{"encoder_arch": "convmixer", "encoder_norm": "batchnorm", "max_steps": 5900}
Rows from block 9 of the text decoder, named by matrix and row number. Rows with one number belong to one neuron. Each number is 128 + 24 x the weight over its row's rms, rounded and kept within 0 to 255. All counts start at 0. Numbers have three digits each. After the name is the row's rms in percent of the matrix's.
# fc1: MLP up (decoder.blocks.9.mlp.fc1.weight, 768x256), inputs 104-155
# fc2: MLP down (decoder.blocks.9.mlp.fc2.weight, 256x768, transposed), outputs 104-155
fc1.445 097:144173137104150098145111111115115116118131138106153192116154146145163108134114114114105109135154121076155153098129116122161116121206122156162125134102122128
fc2.445 102:133113118116148091092118150118126151137140159109108114120092096136119159110114110085099114130111111127163109147106144117137137123163117132125134128152117144
fc1.446 097:099163146127117132131104164136142085108124122142126147105135135140118133115070129123129142128108118169141114131111120163176097115083131104099075128148101123
fc2.446 093:114104153102137137138160137072120126123141109126116123145155103141133125152123160126109117104138149084158081104067134130114156162113133142164115117138113086
fc1.447 095:113142146138172133119143151173148107116148120162155140096139110100147123101097075103144113133141104127137159135133147118088095146114163079096114142100158131
fc2.447 095:132094128130147144095124097110115152153130070096138165138123166140103102182137111127137076090111171113115098107057107135128179137132126116104127087180127118
fc1.448 108:125116127100133092146131107144145127105156096143105120104106132151128132106106128123090102157109136129133148102131134096150114112113092136096150172128118115
fc2.448 103:112163125150117136137118145159080186091145107099153133157119150157108170129139142123113071113141108143139069142102105169128116128136095131139106098143121076
fc1.449 100:134114125102169120091112108115135135150137116123147157152132135212126102138137125134109121134117073125109128110127135102137132141140140103115155087171144166
fc2.449 102:112150129147105173114120142167130100106096087132095113124138131134108140112125168091089130107135176172123119126163140130125121120093128168166136206081120102
fc1.450 096:139154110146109170104130144102162103133102129139095098142137144113104112144120155083138098113155139107129140126190070135114127084144116128132138174069127113
fc2.450 094:115114131114110093143113157096163111174088100136128159122120137132151153136164124157102149138165123137177154121098103112111114135092126133125118134160119118
fc1.451 098:128106146112120108117182110108093154154103136124175164117085157093146165134121103096131134106143112151124105117106123137132117076112136147114134098130130087
fc2.451 101:143128164142174129113100140129136173146129117148108140165131136157127115100130161160124160097162163145150104147146148136161160137083133132103173097106123134
fc1.452 100:113081131156149089153144116153134132135096130118153090125138103164096177143151142131118119096167106109100119097120100117117171126118140131159120091157135162
fc2.452 099:138169129114126149118137161094107123093093135138116156143124098182136156117119145076134121122094151133076138093145124118116147157118129131134146141157123094
fc1.453 093:106120113177127104118093159094075061123131095097120171119094109172146085132109152185120099118155103080085121126085146142104110135114130114125162112142113147
fc2.453 094:134144093115139128157126109158173098112105140133084120104125117104103165112142101114134134133108111146151143147165119152156151137142114138170121105116120164
fc1.454 104:142174102086144121155152080118175128132110130142153141124116137140095119133093140110159092126134135079154092100107129150124129104143164130140120132189096160
fc2.454 101:161166135114167115128141120137129141090167144133072154124130139086128128152132129147145176079103140140096092118144088131091100142144126135146114135123107122
fc1.455 100:120137150177095126135095172062154132140132124128122144174102132119128140177153170096134146149135119147088145136104137103135146128128075121139135154133123132
fc2.455 098:179109135172150163081119124134091144096169111129167120143146097116132172134139117150144101129080146165122168164128156100149164111156123114158129170144114154
fc1.456 109:122141104101154112153138107139153128152082107130205129155145111187138114140149148124120153146143118159126094120151088115127149138092140119150130172123122106
fc2.456 106:117101112144113153145119123134138114136139164122097131106156083132103115139090114131132117109123095097153122172100149124128143128166116099130131104122141106
fc1.457 106:076103143158137148091104114123142128121135108145136141133153107137140150162126130096158114117115112160127101149153153129133138165163140130145143124129088142
fc2.457 105:121194099139113121163112096169150152115162173127146116155134146105114117137131137136094158137142109121126092093107121158116144115129113113149127108105138145
fc1.458 114:115074150141107135108140139123092161105134163146164096128137120108141123145139113144064157143133056082114059143135130137140139129102135098137110091085118118
fc2.458 100:158167097152151073182107140174123107105140104049141135097095142168110128105129140141150128137148130102130124080142123176136121129100115138141123161127130128
fc1.459 099:133131130119152137108174119098160123146098146163127159096179144099138113124142145115104141109157120122125115153118134140155086138156155080101135072159138107
fc2.459 104:146130143135082142151125116141128122150113153146132127133114161143102122120101151113131105130059123158106125135126140135081120120120131134144091142136096115
fc1.460 107:125135132104182113161110126122154112108140146121101156130111138084173111122165112145126105137108094122130108087126099110078144103123117086162101106100132094
fc2.460 105:141106133152104151145104150120133132166121121131108125135093111138110156138101149101139157108128123133130150124117092114132136170132174126134154133144120132
fc1.461 097:107131115105144142132150165134149107086137132115163101079181140105114137123117126114139133131165143117110121121139112176087096139118122133151118155174127106
fc2.461 096:071152168126128117118097141122111092134148107115119173148123138184138165141116134078123150132159143137117108093159083106147140149113109119162110127138110157
fc1.462 097:139106109109123126118133119123148126110097104141137108118158115108118107136099091185106188133118110135140111124128156142104105130132101140089116129125119094
fc2.462 097:125171151137123091127133140118131120187140143166097087146126188185137114139127128132097127113096120121103128134166143117115155151151116138134144070111088144
fc1.463 102:178105115126147144113114106114162135133121120136191174137102134096088117139091138116145143139147118129120137126148155162134122137100150124092136167127114120
fc2.463 103:136138143129132137116112152155173099124130122114130119121114098131117119093105140092125085119117098113087144175143154105161130126121169160144135119147131140
fc1.464 090:111142178100122172122157114092118126152110147115145088149132128092137088137111123167157159126152113105098123135119120134190133137150146131125117160110115157
fc2.464 094:151101100126130099118108131114156111130153139158171139115090092122129177163126079116158097145127121142129121114120121062131117131108143119084114110125122096
fc1.465 096:102090160179124119153136149150123098127163117100141109081129123146095176152124118127106166128079124161153112149123125091112130157156147180145156137102098140
fc2.465 099:143158106130151151092092089101149124094146180138118141120133124131165118162157103103112155126125114106119125133110162161086154107101142062135098101120120126
fc1.466 093:138153117102138166146125140136112118100138168149125178109163146110122131089142115187109107112143115109096119083137104107122177127104123125116159156122142125
fc2.466 101:096153136137135100096147094172128138119089088156118143120152125151162144126139132113155168094112093149139130120135086119116140133151145145122123099175108155
fc1.467 104:101126126141122078137127087130182190122128149088133112095150138136093113179154112137108104130142108121147147133115102126123152107118114100117120115135154146
fc2.467 101:143099138088114129111121144124110130128110120131152148149170140172127140086109161092104152153127075158081140121130157132150143120124132179152151113112113105
fc1.468 099:133067134104138097104150118133123117122135080125135116132163144094164119161116117142129086149139130123091117132126114098090132181114137124150150116130129117
fc2.468 102:143135094079110113182133135100116090132141172086149152130142125114132107107148138097166151142083118170138149150135124138144147097115128101144118144169141105
fc1.469 099:102126135116125172099104144136139109113108153145122127117156115077135139141094123161104088116095163125105151122076098145161100113132137127140113121139163141
fc2.469 099:109135123143093121101149148091139157148114106137111124153109163144131158110176160127167160078142140086148166132113076111140147118169143145134116122138100106
fc1.470 094:116109115116097138136119123117183123106090122131132137133145114118141082132127153138145101124125075104115145125077124135094142099088065134142118162119159155
fc2.470 094:164150083098092137158152132131135137157095151140131122142131114102144145145094124106118130138116069154115140141170120111133113109147136137103135148091124100
fc1.471 096:122145092117137088124130137132164148117091121148101096133138116121114123182141162135128115129074118174145143144137101107114115136108133110165132130085134121
fc2.471 096:119137170136124124140152136146134090137162125102161116118126145154117149149130150098170140106172132135106188128084127177177110139124162128096108124140127133
fc1.472 086:100148090120131136148145147136123119152144124105163151127101143123137111124131140132184125147120083108119146132119101112116135142108111141117103134128091069
fc2.472 086:141128154136097111128141155129082115121158137144130096170167093130116129118124053129111086135142127166117136094144153139137154154113110088125101122119112171
fc1.473 106:140127107125124123143159149142126117163156117107127105140132161114127144080130133147111135141177115112109135091133108160119138152139105148111127145166122168
fc2.473 104:135095153112088143139129134132108119095161167096158153121107082141147126149118086112088113108115120102115147136142129119097131139127128164111187176132143126
fc1.474 101:095137123124177150157173132110153109102112145165138175130185114142140093121124115117126134154152160108180112123160126154122141134152115141172155162147141133
fc2.474 104:117131114124111140130143144107136107129150129101115125151154096115141078126113124141105140123134112089119140121128136159163147091161160099132133124129131123
fc1.475 092:116145131109121125132122120108107163144153083102136129107091123088147138123090126172104077124114128128136140128107170114154094147170101153104178131134137101
fc2.475 095:134101166110156161136141115139086182110129126120124141157107094150102123134146122160120104122126156103098139098105125091122111069108074075146122090109141114
fc1.476 101:123160121142105128152123082081115111118141114106134158113141117149111112119123131119133130146115131146088118159120108172101151105150121168133112122134132123
fc2.476 096:088151109147135126132136106134118150141131164139125094088157121085117111108155126131096107112109114143156098113116119143138113089148100126132141116129136118
fc1.477 101:124118129139122145135115136126151133098121104153151144158129127107114119154141109112106099116094129136139146187121147126120158141117111118111133123132135143
fc2.477 094:132115138152151137140104143140105144092166147166119106083135112142117143125138080127104130140143110124146111098138140118143135126192132145115117164095103163
fc1.478 100:129102117101124131132157135087123161083095096124150154066139140090138118158119155124155114125140092134149114109150118139129131140127091123087117141083163147
fc2.478 104:150099168089103135129153112119115157120163101103120141143156110137117184102107141109074155132127190132116081158114151113127172085150167115176142086149121105
fc1.479 099:136126095123177129113113117126139119155143130105046141152125120191070182108154115185141145103143114138086157120144114109150124101152119148122147123136141132
fc2.479 097:162149103094106128096145117101138176074109174120171118109169147104122114153083110089112113134136158122123145131112152128131081148160113100106165120136109132
fc1.480 095:119146132078059147080165190098138133121115163125186106130116117130153128125156135136139111098120104113143125111112128153121154114090098136108166141095080152
fc2.480 096:122134111114165168125116053097109085148143104125079140168108124122114111157155184125115093129124137084093110143115139107113160111149115157090066138137144164
fc1.482 100:092089101122128091140135100090165147162142168158124162096152084126107139110113142113162135111097102123092115139156140152131117078103146111127093145128154097
fc2.482 101:142098167137086153111120135114071108140124104108139132152149138119155132170137093159102130164171151123171136126152145103119136133128138100111177139140143111
fc1.483 103:102147131119145119131130164138117126157141114131090100119098147113095106097105098099126141052122097096112162140149133164148073140147144134113132129097136081
fc2.483 105:174087135131151136131090145127153166072108148102131119106141099122142149151135199118161114117118154142137126127153098079076094143128130146149117128124128137
fc1.484 103:157120089193118141146146138144131130160141125143107133128146112089105128158158076097140105115064156096135170131176131152133150112126087131098141151156100140
fc2.484 097:131121174124128157118108117132113150101117153114150108127112131111122107129135150163139145113168070104136140109127131122143131201121144074125124161099181166
fc1.485 099:145105115121150124130097167150168138088129119096126144104101110116146168131124100127147149141166136126134141149102140107141109169157138128119142144140104129
fc2.485 096:105112122146126171142144134097168102188114156166120125132145135120122074137124129152145129111105128183110099107135113168169159116149111144106128126117125134
fc1.486 092:113132144108135106098158112129151178163143155110141169169132130088101124138131117122113121097096102134077133099148120146140177103126161104118137133090144122
fc2.486 098:172124132159152135152133148126182101130109108123137115104099120129147123118109109174130107152132156100138143171122147155133095159173112121179110123171120117
fc1.487 098:097134161087134143107140129117120137170143119095164111133147135094103151164109070116105139147108145137154117154145157141194178102105146102120115126090109132
fc2.487 110:092129118098093130071096172117114121147120135158131114142115128145129099091116133107099071144146149084126109120121116069117125142129139138134108109103165133
fc1.488 103:096142122127130115146127104127136158130154129158132148137132103128123099173126134083122110131122097112129152101109174112122123099128107146130125123087129121
fc2.488 102:176099185133135114108151179130106104149148095121116147057169176119119141125142153118178108124100115125173107163108103166141136174129145159099113127141117118
fc1.489 096:154082097105098167157120081136153112154087114127125136114097076140170157112126163082136090153105131096133126142113133095139149124143141142163121146103149157
fc2.489 098:121175139159143104101122132139138141145135137178098137124161150132097118130110093142112129092159149114128120120175158158117124112130066136101165145114099109
fc1.490 103:113125090136135120134112135153101109102116086129111130098120115099098094135116141122121097126101124133095130091156096179118102131149133156136109127131109126
fc2.490 098:137106126116102136138147166128150098170134130138163118082144117143155090118139095106166125133141168149130147127117166109130118141113185132107135156118116098
fc1.491 102:139143083136177129156114136172113169139066104106118147144110163115089149112129104111159165099149153136093150142123111181155122101162092122156130130125084068
fc2.491 102:134138097160137095153107179138161109118092131157115115104153130136144131129126141125116109153087134158143122137189117137122114157121114141092132184146116149
fc1.492 097:129146126121135134163115147124069083147123151166120133177119117103123119138104106177149131099129148131109158096136150126149099163125080164151118143128134106
fc2.492 101:157076129106126160153128102127142168125097101143111076135107147119155089147125103096132107144139107133178084130117129086132137104170128126108150099112138087
fc1.493 094:121165165105148089116125124137143137157115152140130131117094095145111126098113107100087168100118116139155129112116136144131096116130150117114172131126141164
fc2.493 104:140099159099108157139114165158121154144126105154145157109157169107115114116150152131101116159166123091103144111124105137121118126126151140097126096151136138
fc1.494 095:077135171143117101155129166139147087113071118128127136133120132100110129132146091176075108123132127133136168138114195133108170146162123108145158096144119130
fc2.494 099:151085138090123094146123140130126128137114119075103121141077139143107135149106138157097134102131162087121128135157146144124148126120121164104109113153079079
fc1.495 097:121115157144118179162135099109155108158149119134149142077145146128138137085111128178140101171165119155085131174114180132118122111120108140156192173200096132
fc2.495 092:169105105135061137119115138148127119116103149119118137137132124147138124133131085104087064137145139151180140156147145139159151107111096105147073146126151118
fc1.496 102:125106145122118115121141128140119149122141104104126158137113105114100133135143103104096124117149140100113108139086134110147122087125092118146111122133111155
fc2.496 108:178120154137119146134102131108150133103167139127151108108079127149145120122094150084117139123130159138133126133132139118139117136111160150097133153181089133
fc1.497 093:154124124153064124100111130129129102117153113123156105126177113136101116176148123149085117097163130130102156112098134108138104129133126088109145118152167094
fc2.497 097:119131120123126129089129106156157094139145106133085153105100145143158104070104123118118165118117121143128129143127100140113136132143134153155117113094121139
fc1.498 101:135119166138107121098113089091117110144143097115136142147126117109108111106104139104135116128158135106135124144122176123148142151160147130125167131115095150
fc2.498 104:096172137125119112148153163134143132099126127131112122140113110157182103105145173088117071131163106114124167070095112117133168102127132194130120108129116153
fc1.499 098:117125133113131114135141139114162123119118122129166142147109140120180167141133091113167139124151126132145127154120096164125131119118133166127128164096116111
fc2.499 101:119075130090122108150137092147116118155161110101105106165133128104116107152159114077111128167133105107106081127070134100123128132133160112114132080121121126
fc1.500 100:131124128170152148168141099090090157138139139113100133185116093151127140132117142123103127128142143139106133156194139124139106099130143130173124128104143142
fc2.500 104:068101129115142142108120149178136136101131142143114107094142088147134120140163112130136111135130125139139127102094150128141126138109123113117129160138105122
fc1.501 104:131127110151117149127136136140166123154129123166109073088146177156156151118123062132099116118114116163143119110122116154145154123111181085075108119115101128
fc2.501 104:117134153141163141102147129103157158086127104103154160125131125115125134122097145116126125151154157139115137108143126121144150090166153079116144125100137140