config = dict(
    encoder_arch='convmixer',
    dataset='photos with spoken descriptions (Open Images, Localized Narratives)',
    train_examples=203450,
    encoder_kernel_size=9,
    fusion='cross_attention',
    decoder_norm='layernorm',
    decoder_parallel_block=False,
    decoder_positions='learned',
    decoder_cross_attention_every=2,
    decoder_tie_embeddings=True,
    beta1=0.9,
    lr_schedule='linear',
    final_lr_fraction=0.05,
)
Rows from block 9 of the image encoder, named by matrix and row number. Each number is 128 + 24 x the weight over its row's rms, rounded and kept within 0 to 255. All counts start at 0. After the name is the row's rms in percent of the matrix's.
# pw: pointwise conv (encoder.blocks.9.pw.weight, 256x256x1x1), inputs 86-171
pw.73 097 [146 162 118 117 136 111 121 122 159 129 166 171 165  95 134 106 136  78 122 130 112 147 113 112 146 135 142 167 140 103 152 120 160 147 171 138 130 155 135 133 141  88 148 125  92 114 127 103 149 129 157 122 163 138 148  86 153 136 176 172 136 132 133 135 105 121 130 148  98 108 101 130 136 113 132 131  95 136 112 150 117  85 137 102 128  87]
pw.74 100 [150 120 152 100 158 106 134 110 155 114 100 140 128 122  96 178 148 101 122 168 182 149  92 162 191 118 140  96 145 144 141 121 123 152 140 131 123 124 138 176 108 188 132 139 102 153 161 104 154 126 148 151  99 155 135 123 113 126 142 155  92 118 101 103 150 115 112 153 105 139 153 120 125  97 136 149 150 128 130  95 130 148 153 101 138 187]
pw.75 106 [ 90 178 105 131 116 119 107 131 149 108 135 130 147 118 125 121 163 109 150 105 111 101 138 171 111  99 156 126 169  80 139 103 162 111 123 139 117 137 128 161 133 125 151 139 155 154 103 147  98 113 118 136 118 121 161 121 172 139 135 127 142  85 105 144  83 110 163 128 123 105 151 146 139  99 208 173 153 168 178 149 183 137 144 137 144 154]
pw.76 099 [157 116 135  96  94 137 165 111  98 112 109 135  80  91 122 117 150 133  94 123 155 147 128 108 154 134 123 117 164 143 130 150 134  98 189 162 158 163 156  74 126 151 111  97 124 139 111 151 139  92 124 127 143 141 133 124 121 121 152 132 137 165 176 112 113 134  81 114 112 106 137 128 205 151 111 173 109 107 109 100 160 136 116 109 151 114]
pw.77 098 [142 102 130 106 121 112 121  90 133 120  98 118 168 152 143 150 125 164 120 111 106 152 111  76 122 143  86 143 129 132 120 156  99 164 116 119  94 115 144 128 132 101 151 146 154  97 107 112 147 109 119 137 147 112 115  95 185 103 136 119 129 108 152 118  78 121 127 132  98 100  84 165 123 116 121 126 118 150 104 141 128 153 131 137 147 109]
pw.78 098 [129 146 120 119 159 115 135 115 112 112 137  95 164 107  99 136 148 129 155 178 127 118  94 126  91 123 120  99  91 164 147 133 123 120 130 135 159 123 104 145 152 101 184 127 110 174 115 103 100 138 127 142 130 118 160 131 131 124 129 113 125 143 108  86 131 102 161 151 160 153 123 105 129 142 152 145 114 139 104 189 137  84 155  90 120  84]
pw.79 106 [134 183 119 115 112 100 180 165 151 157 146 134 106 121 118 107 162 104 106  97 128 131 126 110 184 120  68 170 128 131 127 142 147 195 185 146  93 118  90 109 113 123 154 174 124 150 131 144 132 115 138  64 131 103 171 130 123  67 137 159 150 128 135 137 139 108 130 149 106 138 131 182 120  92  95 144 124 107 107 121 114 122 125 121 162 151]
pw.80 100 [132 107 169 167 152 126 115 138 153 153 116 153 107 103 116  62 117 165  70 146 133 134 184  87 132 142 135 112  97 140 107 117 129 143 142 148 123 111 115 123 128 155  98 139 148  86 147 140 183 135 131 112 118 125 104 103 157 115 127 170 113 125 162  91 113 147 121 170 150 161 129 127 124 103 135 130 121 138  77 111 141 113 119 116 131 128]
pw.81 102 [146 134 111 142 111  95 135 103 160 132 126 119 180 147 145 100 175 175 145 155 121 155 103 120 120 114 178 113 133 128 159 120 118 145 140 132  94 143 143 117 115 145 113 103 141 132 151 130 103 101 107 114 116 168 131 149 141 136 128  91 104 164 112 130 122 143 138  82 107 128 114 107 134  81 117 129 121 100 122 132 138 144 135 134 186 135]
pw.82 103 [116 192 152 146 127 106 114 131 114 133 148  99 106  89 133 112 153 125 118 136 104 121 103 172 115  99 147 165 155 173 165 136 147 124  82 130 101 112 138 124 125 126 152  95 143  99 110  97  82 132 188 132 146 127  74 123 137 145 144 165 126  93 107 112 161 152 152 146 130 187 123 112  99 136 110 113 157 115 129  98  86 130 132 108 111 136]
pw.83 098 [157 105 115 121 155 171 132 144 110  91 103 137 104 120 161 136 116 106 159 121  75 144 124 157  71  94 160 127 130 145  95 101 130 117 159 129 132 131 122 112 171 115 144 140 145 148 111 106 129 101 143 101 177 117 128 131 119 119 123 117 126 108  89 121 100 112 101 128 132 113 120 122 135 112 119 156  80 108 210 103 134 129  95 141 143 113]
pw.84 099 [130 161 116  89 140 141 130 117 159  92 127 154 124 148  88 103 124 127 103 150 141 141 170 139 146 189 164 138 105 156 128 142 148 118  88 136 143 175 125 128 126 128  94 147 168 148 124 110 113 108 143 137 116 115 127 101  89 124 146 138 170 134 122 110 150 117  93 136 115 123 100 152  98 100 146  93 117 118 131 128 120 117 113 126 116 136]
pw.85 095 [155 133  81 138 141  98 113 106 134  95 137 153 123 152 110 102 166 161 143 134  98 125 173 151  84 168 142 136 130 116 114  88 154 170 119 117 103 132 122 109  96 197 130 104 120 122 144 127 151 109 127 147 103 117 146 121 126 165 161 125 152 124 118 107  97 160 111 140  94 136 156  92 115 109 141 154 116 100 136 127 125  98 154 150 141 131]
pw.86 100 [130 157 149 103 129 164 178 145 102 158 111 130  97 147 141 181 172  92 151 125 133 112 176 139 117 122 131 109 120  94 136  83 100 131 117  98 118 160 147 190 163 146 143 112 112 120 145  94 118 144 104 153 109 130 126 131 152 132 120 132  92 128 116 137 127 148 121 149 112 124 123 161 165 131 159  93 123 146 144 129 116 130 108 140  88 145]
pw.87 104 [122 128  96 104 158 132 108  82 116 154 130  95 113 149 129 174 130 116 139 143 107 127 111 126 160 133 179 115 117 170  80 131 166 114 121  98 108 154 107 139 116 164 141 139 128 112 127 144 143 126 152 151 114 115  81  92 133 108 151 100 126 129 163 118 123 117 126  90 121 134 143 165 163 164 142  90 134 142 148 121 137 117 123 148 118 120]
pw.88 097 [131 115 115 104 123 123 154 139 105 127 103 146 106 117 138 145 107 113 122 116 137 117  97 142 126 177 156 109 131 139  69 190 179 171 100 136 111 121  80 157 133 164 219 113  68 133 148 154 137  83 123 142  90 127 119 115 148 130  94  96 129  99  90 116 148 118 137 120 106 139 179 152 105 144 101 154 103 114 129 115 135 103  86  96 140 127]
pw.89 098 [158 132 110 135 102 154 134 105 120 143 100 108  99 155 120 145 138 163 112 124 105 138 125 127 159 101 120 150 106 129 119 158 136 116 194 156 125 146 115 142 144 116 105 152 156 113 115 107 134 153 176 129 184 138 123 135 121 138 117 111 131  99 173 171 131 172 114  95 140 147 115 126 125 132 103 139 115 125 133 158 109 130 166 136 118 122]
pw.90 103 [118 125 124 127 127 127 126 146 114  99  73 132 116  94 143 155  98 150 115 125  94 136  92 148 162 121 177 138 111 112 132 104  82 121 156 147 128 152 130 133 172 179 126 127 103  89 138  87 133  98 104 147 108 107 150 121  90 131 142 170 113 146 130 116  97 192 129  85 129 169 122 169 135 159 126 123 122 142 122 135 121 136 124 129 140 122]
pw.91 103 [144 132 136 133 140 160 115 104 113 124 127 115 108 118  93  98  91 171 142 118 119 148 128 133 141 142 135 119 161 153  98 115 104 112 100 122 110 103 119 100 116 137 117 148 118 134  88  87 154 120 120 117 103 100 101  98 141 134 126 126  82  84 126 107 154 143 163 173 149 125 153 153 165 123 108  99 140 174 119  88 116 111 106 125  86 137]
pw.92 106 [147 100 163 102 115 105 172 131 129 145 131 164 114 122 151 145 148 139 118 127 116 139  97 122 129 141 145  91  86 146 146 123 108 120  93  92  99  99 128 135  81 135 131  81 126 149 123 125 181 107 105 123 144 124  64 161 129 152 131 201 102 113 172 124 117 171 110 105 138 121 117 155 140 135 109 160 160 161 112 127 168 150 161 143 140 126]
pw.93 102 [116 188 154 151 123 107 124 148 138 127 147 142 133 138 160 147 144 157 124 157 110 150 127 144  98 152 124 120 140 119 113 124 166 123 128 133 179 159 147 126 138 111 133 135 100 106  99 131 154 207 135 174 105  86  88 121 128 131 136 107 115 142  88 128 120 128 142 118 154 137 114 121 118 140 121 117 115 118  92 130 154 118 122 145 131 110]
pw.94 093 [138 129 132 196 118 154 120 130 172  80 157 133 118 114 105 104 125 105 136 103 126 159 128 160  81  85 111 139 147 174 114 121 132 171 124 127 131 163 144 135 104 115 124 135 104 101 115 140 135 141 123 132 142 145 162 112  94  95 129 121 104 118 146  95  79 152  98 143 102 167 136 115 145 126  89 117 114 113 108  55 104  88 125 156  89 157]
pw.95 098 [128 124 150 127 123 129 130 146 140 134 114 133 135  95 136 127 106 117 118 135 120  89 124 156 101 118 126 123 157  95 109 145 144 146  96 131  94  95 129 121 140 160 138 126  99 127 148 108 146 110 138  98 106 159 138  82 168 119 121  73 108 107 125 130 131 131 157  99 128 122 111 176  74 113 162 169 153 135 162 130 186  91 122  82 133 139]
pw.96 099 [139 153 111 141  96 137  85 207 137 104 142 120 124 145 123 152 110  60  92 100 119 112 149 147 126 110  93 140 158 123 143 122 118 168 136 123 132  96 146 120 131 105 144 129  87 126 115 131 139  83 165 141 145 163 107 146  85 134 132 153  95 145  84 137 133 149 120  99 135 142 131 148 139 136 136 134 133 128 134 146 143  97 109 164 108 117]
pw.97 093 [145 120 160 111 194 145 136 103 150 135 143 130 170 180 121  64  87 171 126 133 115 119 134 141 139 111  93 165 139 114 148 125 182 125 136 130 153 102 189 113 149 157 131 106  88 131 144 122 143 125 122 153 112 135 130 112 118 125 113 154 146 121 152 175  72 125 143  95 126 134 157 101 120 120 140 148 144 115 111  94 117 156 131  96 135 177]
pw.98 099 [146 147  94 134 140 127 157 147 158 165 133 143 144  79 151 164  84  98  86 103 139 154 140 133  80 137 170 137 101 172 137 132 132 127 146 136 169 151 139 149 167 137 170 103  75 141 194 130 134 114 137 106 137 154 124 135 138 117 115 165 123 139 161 111 134 126  69 144 136 129 129 146 125 144 114  94 123 102 110 135 101 125 109 113 135 137]
pw.99 094 [128 102  78 112 122 143 142 146 109 158 118 129 139 110 127 123 115 133 134 156 110 160 131 121 157 120 129 108 167 106  82 113 104 129 112 121  88 186 132 170 114 111  88 109 139  96 109 104 148 115 100 108 160  80 122 188 163 127 130 186 144 119 136 106 104 139 115 110 126 148 138 100 162 150 132 167 112 150 144 130  64 130 139 119 124 124]
pw.100 097 [136 134  81  92 149 142 131 127 127  96 135 157 109 149 126 113 113  85 121  95  88 101 147 134 147 116 105 113 104  94 144 142 160 131  81 105 107 134 177 135 133 168 120 123 152 146 108 148 100 146 122 171 151 119 164 127 113 139 112 111 110 110 127 126  93 104 132 112 157  93 132 182 108 135 123 152 112 129 120 164 130 123 135 161 160 123]
pw.101 102 [114 146 145 112 115  79 117  97 141 138 120 102 134 132 135  90 142 161  73 112 100 154 135 170 163 133 149  75 126 102 158 107 113 181 145 107 136 137 107 101 128  81 146 104 114 146 140 132 154  86 161 121  95 178 117 139  91 139 109  98 159 111 156 138 131 116 115 124 180 151 109 111 122 114 140  97 135 124  98 190 130 135 139 155 123 130]
pw.102 093 [121 141 163 144 128 126 164 129  84 188  97 138 112 133 118 156 113 147 120 156 122 161 144 136 123 127 153 126 118 130 187 130 106 117 119 140 163 133 106  99  94 144 121  99 161 149 138 105 158 156 115 116 207 139 136 150 151 146  91 126 107 127 166 132 222 127 119 134 137  98 156 176  97 127 112 122 105 110  88 160 106 163 112  81  78 183]
pw.103 104 [ 94 108 157 152 149  80 177 124 117 146 150  98 136 122 117 113 110 125 149 124  90 148 140 147 159 135 124 112 122 143 149 130 110 159 118  72 138 149 129 171 133 142 105 107 100 140 147  85 132 166 153 136 150 157 133 157 114 140 132 102 160 134 110 119 115  98 151 110 109 159 135 148 156 107 106 126 149  86 104 130  97 130 103 104 160 123]
pw.104 097 [123 144 128 137 116 163 109 125 124 121 176 142 141 103 143 142 100 126 121 161 105  97 127 159 114 106 152 129  99 124 130 167 122  80 110 168 105 140  77 140  99 143 122 131 118 127 148 150 151 170 113  99 120 106 123 127  89 131 134  97 148  91 149 122 130 131 147 158 120 144 133 170 144 153 122 116 162 157 144 147 131 123  96 111 134 119]
pw.105 100 [132 128  98 154 107 115 128 125 134 107 122 135 150 168 116 144 136 125 132 179 132 111 132 105 165 134 122 111 180 122 134 122 125 128  75  77 147 127 142 156 133 114 113 129  68 155 102 117 156 128 135 102  78  94 138 127  94 140 132 127  85 123 114 109 178 188 105 185  97 112 123 114 167 106 135  86 100 139 130 109 152 124 143 143 149 155]
pw.106 096 [ 88  99 119  90 132 151 165 124 148 125 117 122 114 103 126 162 117 145 114 133 167 121  97 144 103  98 128 116 138 134 143 132 143 127 120 140 120 173 141 135 110 126 130 104 192 126 105 111 153 107 116 130 135  92  99 108 164 139 120 113  97 118 156  95 121  82 121 112  79 136 147  77 133 140 161 115 110 145 159 118 106 106  98 131 119 108]
pw.107 095 [118 158 113 168 146 125 138 120 132 137  73 110 159 124 130  96 124 138  97 129 126 128 155 139 115 125 121 128 113 105 152 123 154 155 141 122 105 120 125 144 131 103 132 116 105 144 135 119 134 127 125 121 130 118 155  68 155 140 116 161 126 106 153 118 119 171 144 132 122 149 138 128 135 123 141 113 129 109 161 120 121 125 112 128 167 142]
pw.108 098 [130  90 137 151 180 133 141 141 119 144 139  84 104 115  80 121 160 134 143 133 156 139 159 111 104 158 146 116 157 104 152 127 103 138 102 124 162 127 136  79 144 139 129 129 113 136 149 126 108 152 106 157 130 118 147  85 124 108 118 147 163 165 151 134 133 154 140 112 132 113 157 130  93 111 112  96 122 146 109 155 121  89 147  56 144 158]
pw.109 098 [132 147  83 104 130 152 116 136 173 136 118 122 125 123 129 170  96 166  97  79 113  99 111 176 163 104  94 134 140 124  81 153 123 140 105 127  78 134 149 165 159 132  86 124 108 137 163 147 179  88 131 129 154 161 130 117 124 112 194 136 121 126 124 112 117 123 131  92 162 140 176 125 159 119 129 125 162 139 140 147 110 125 117 113 128 102]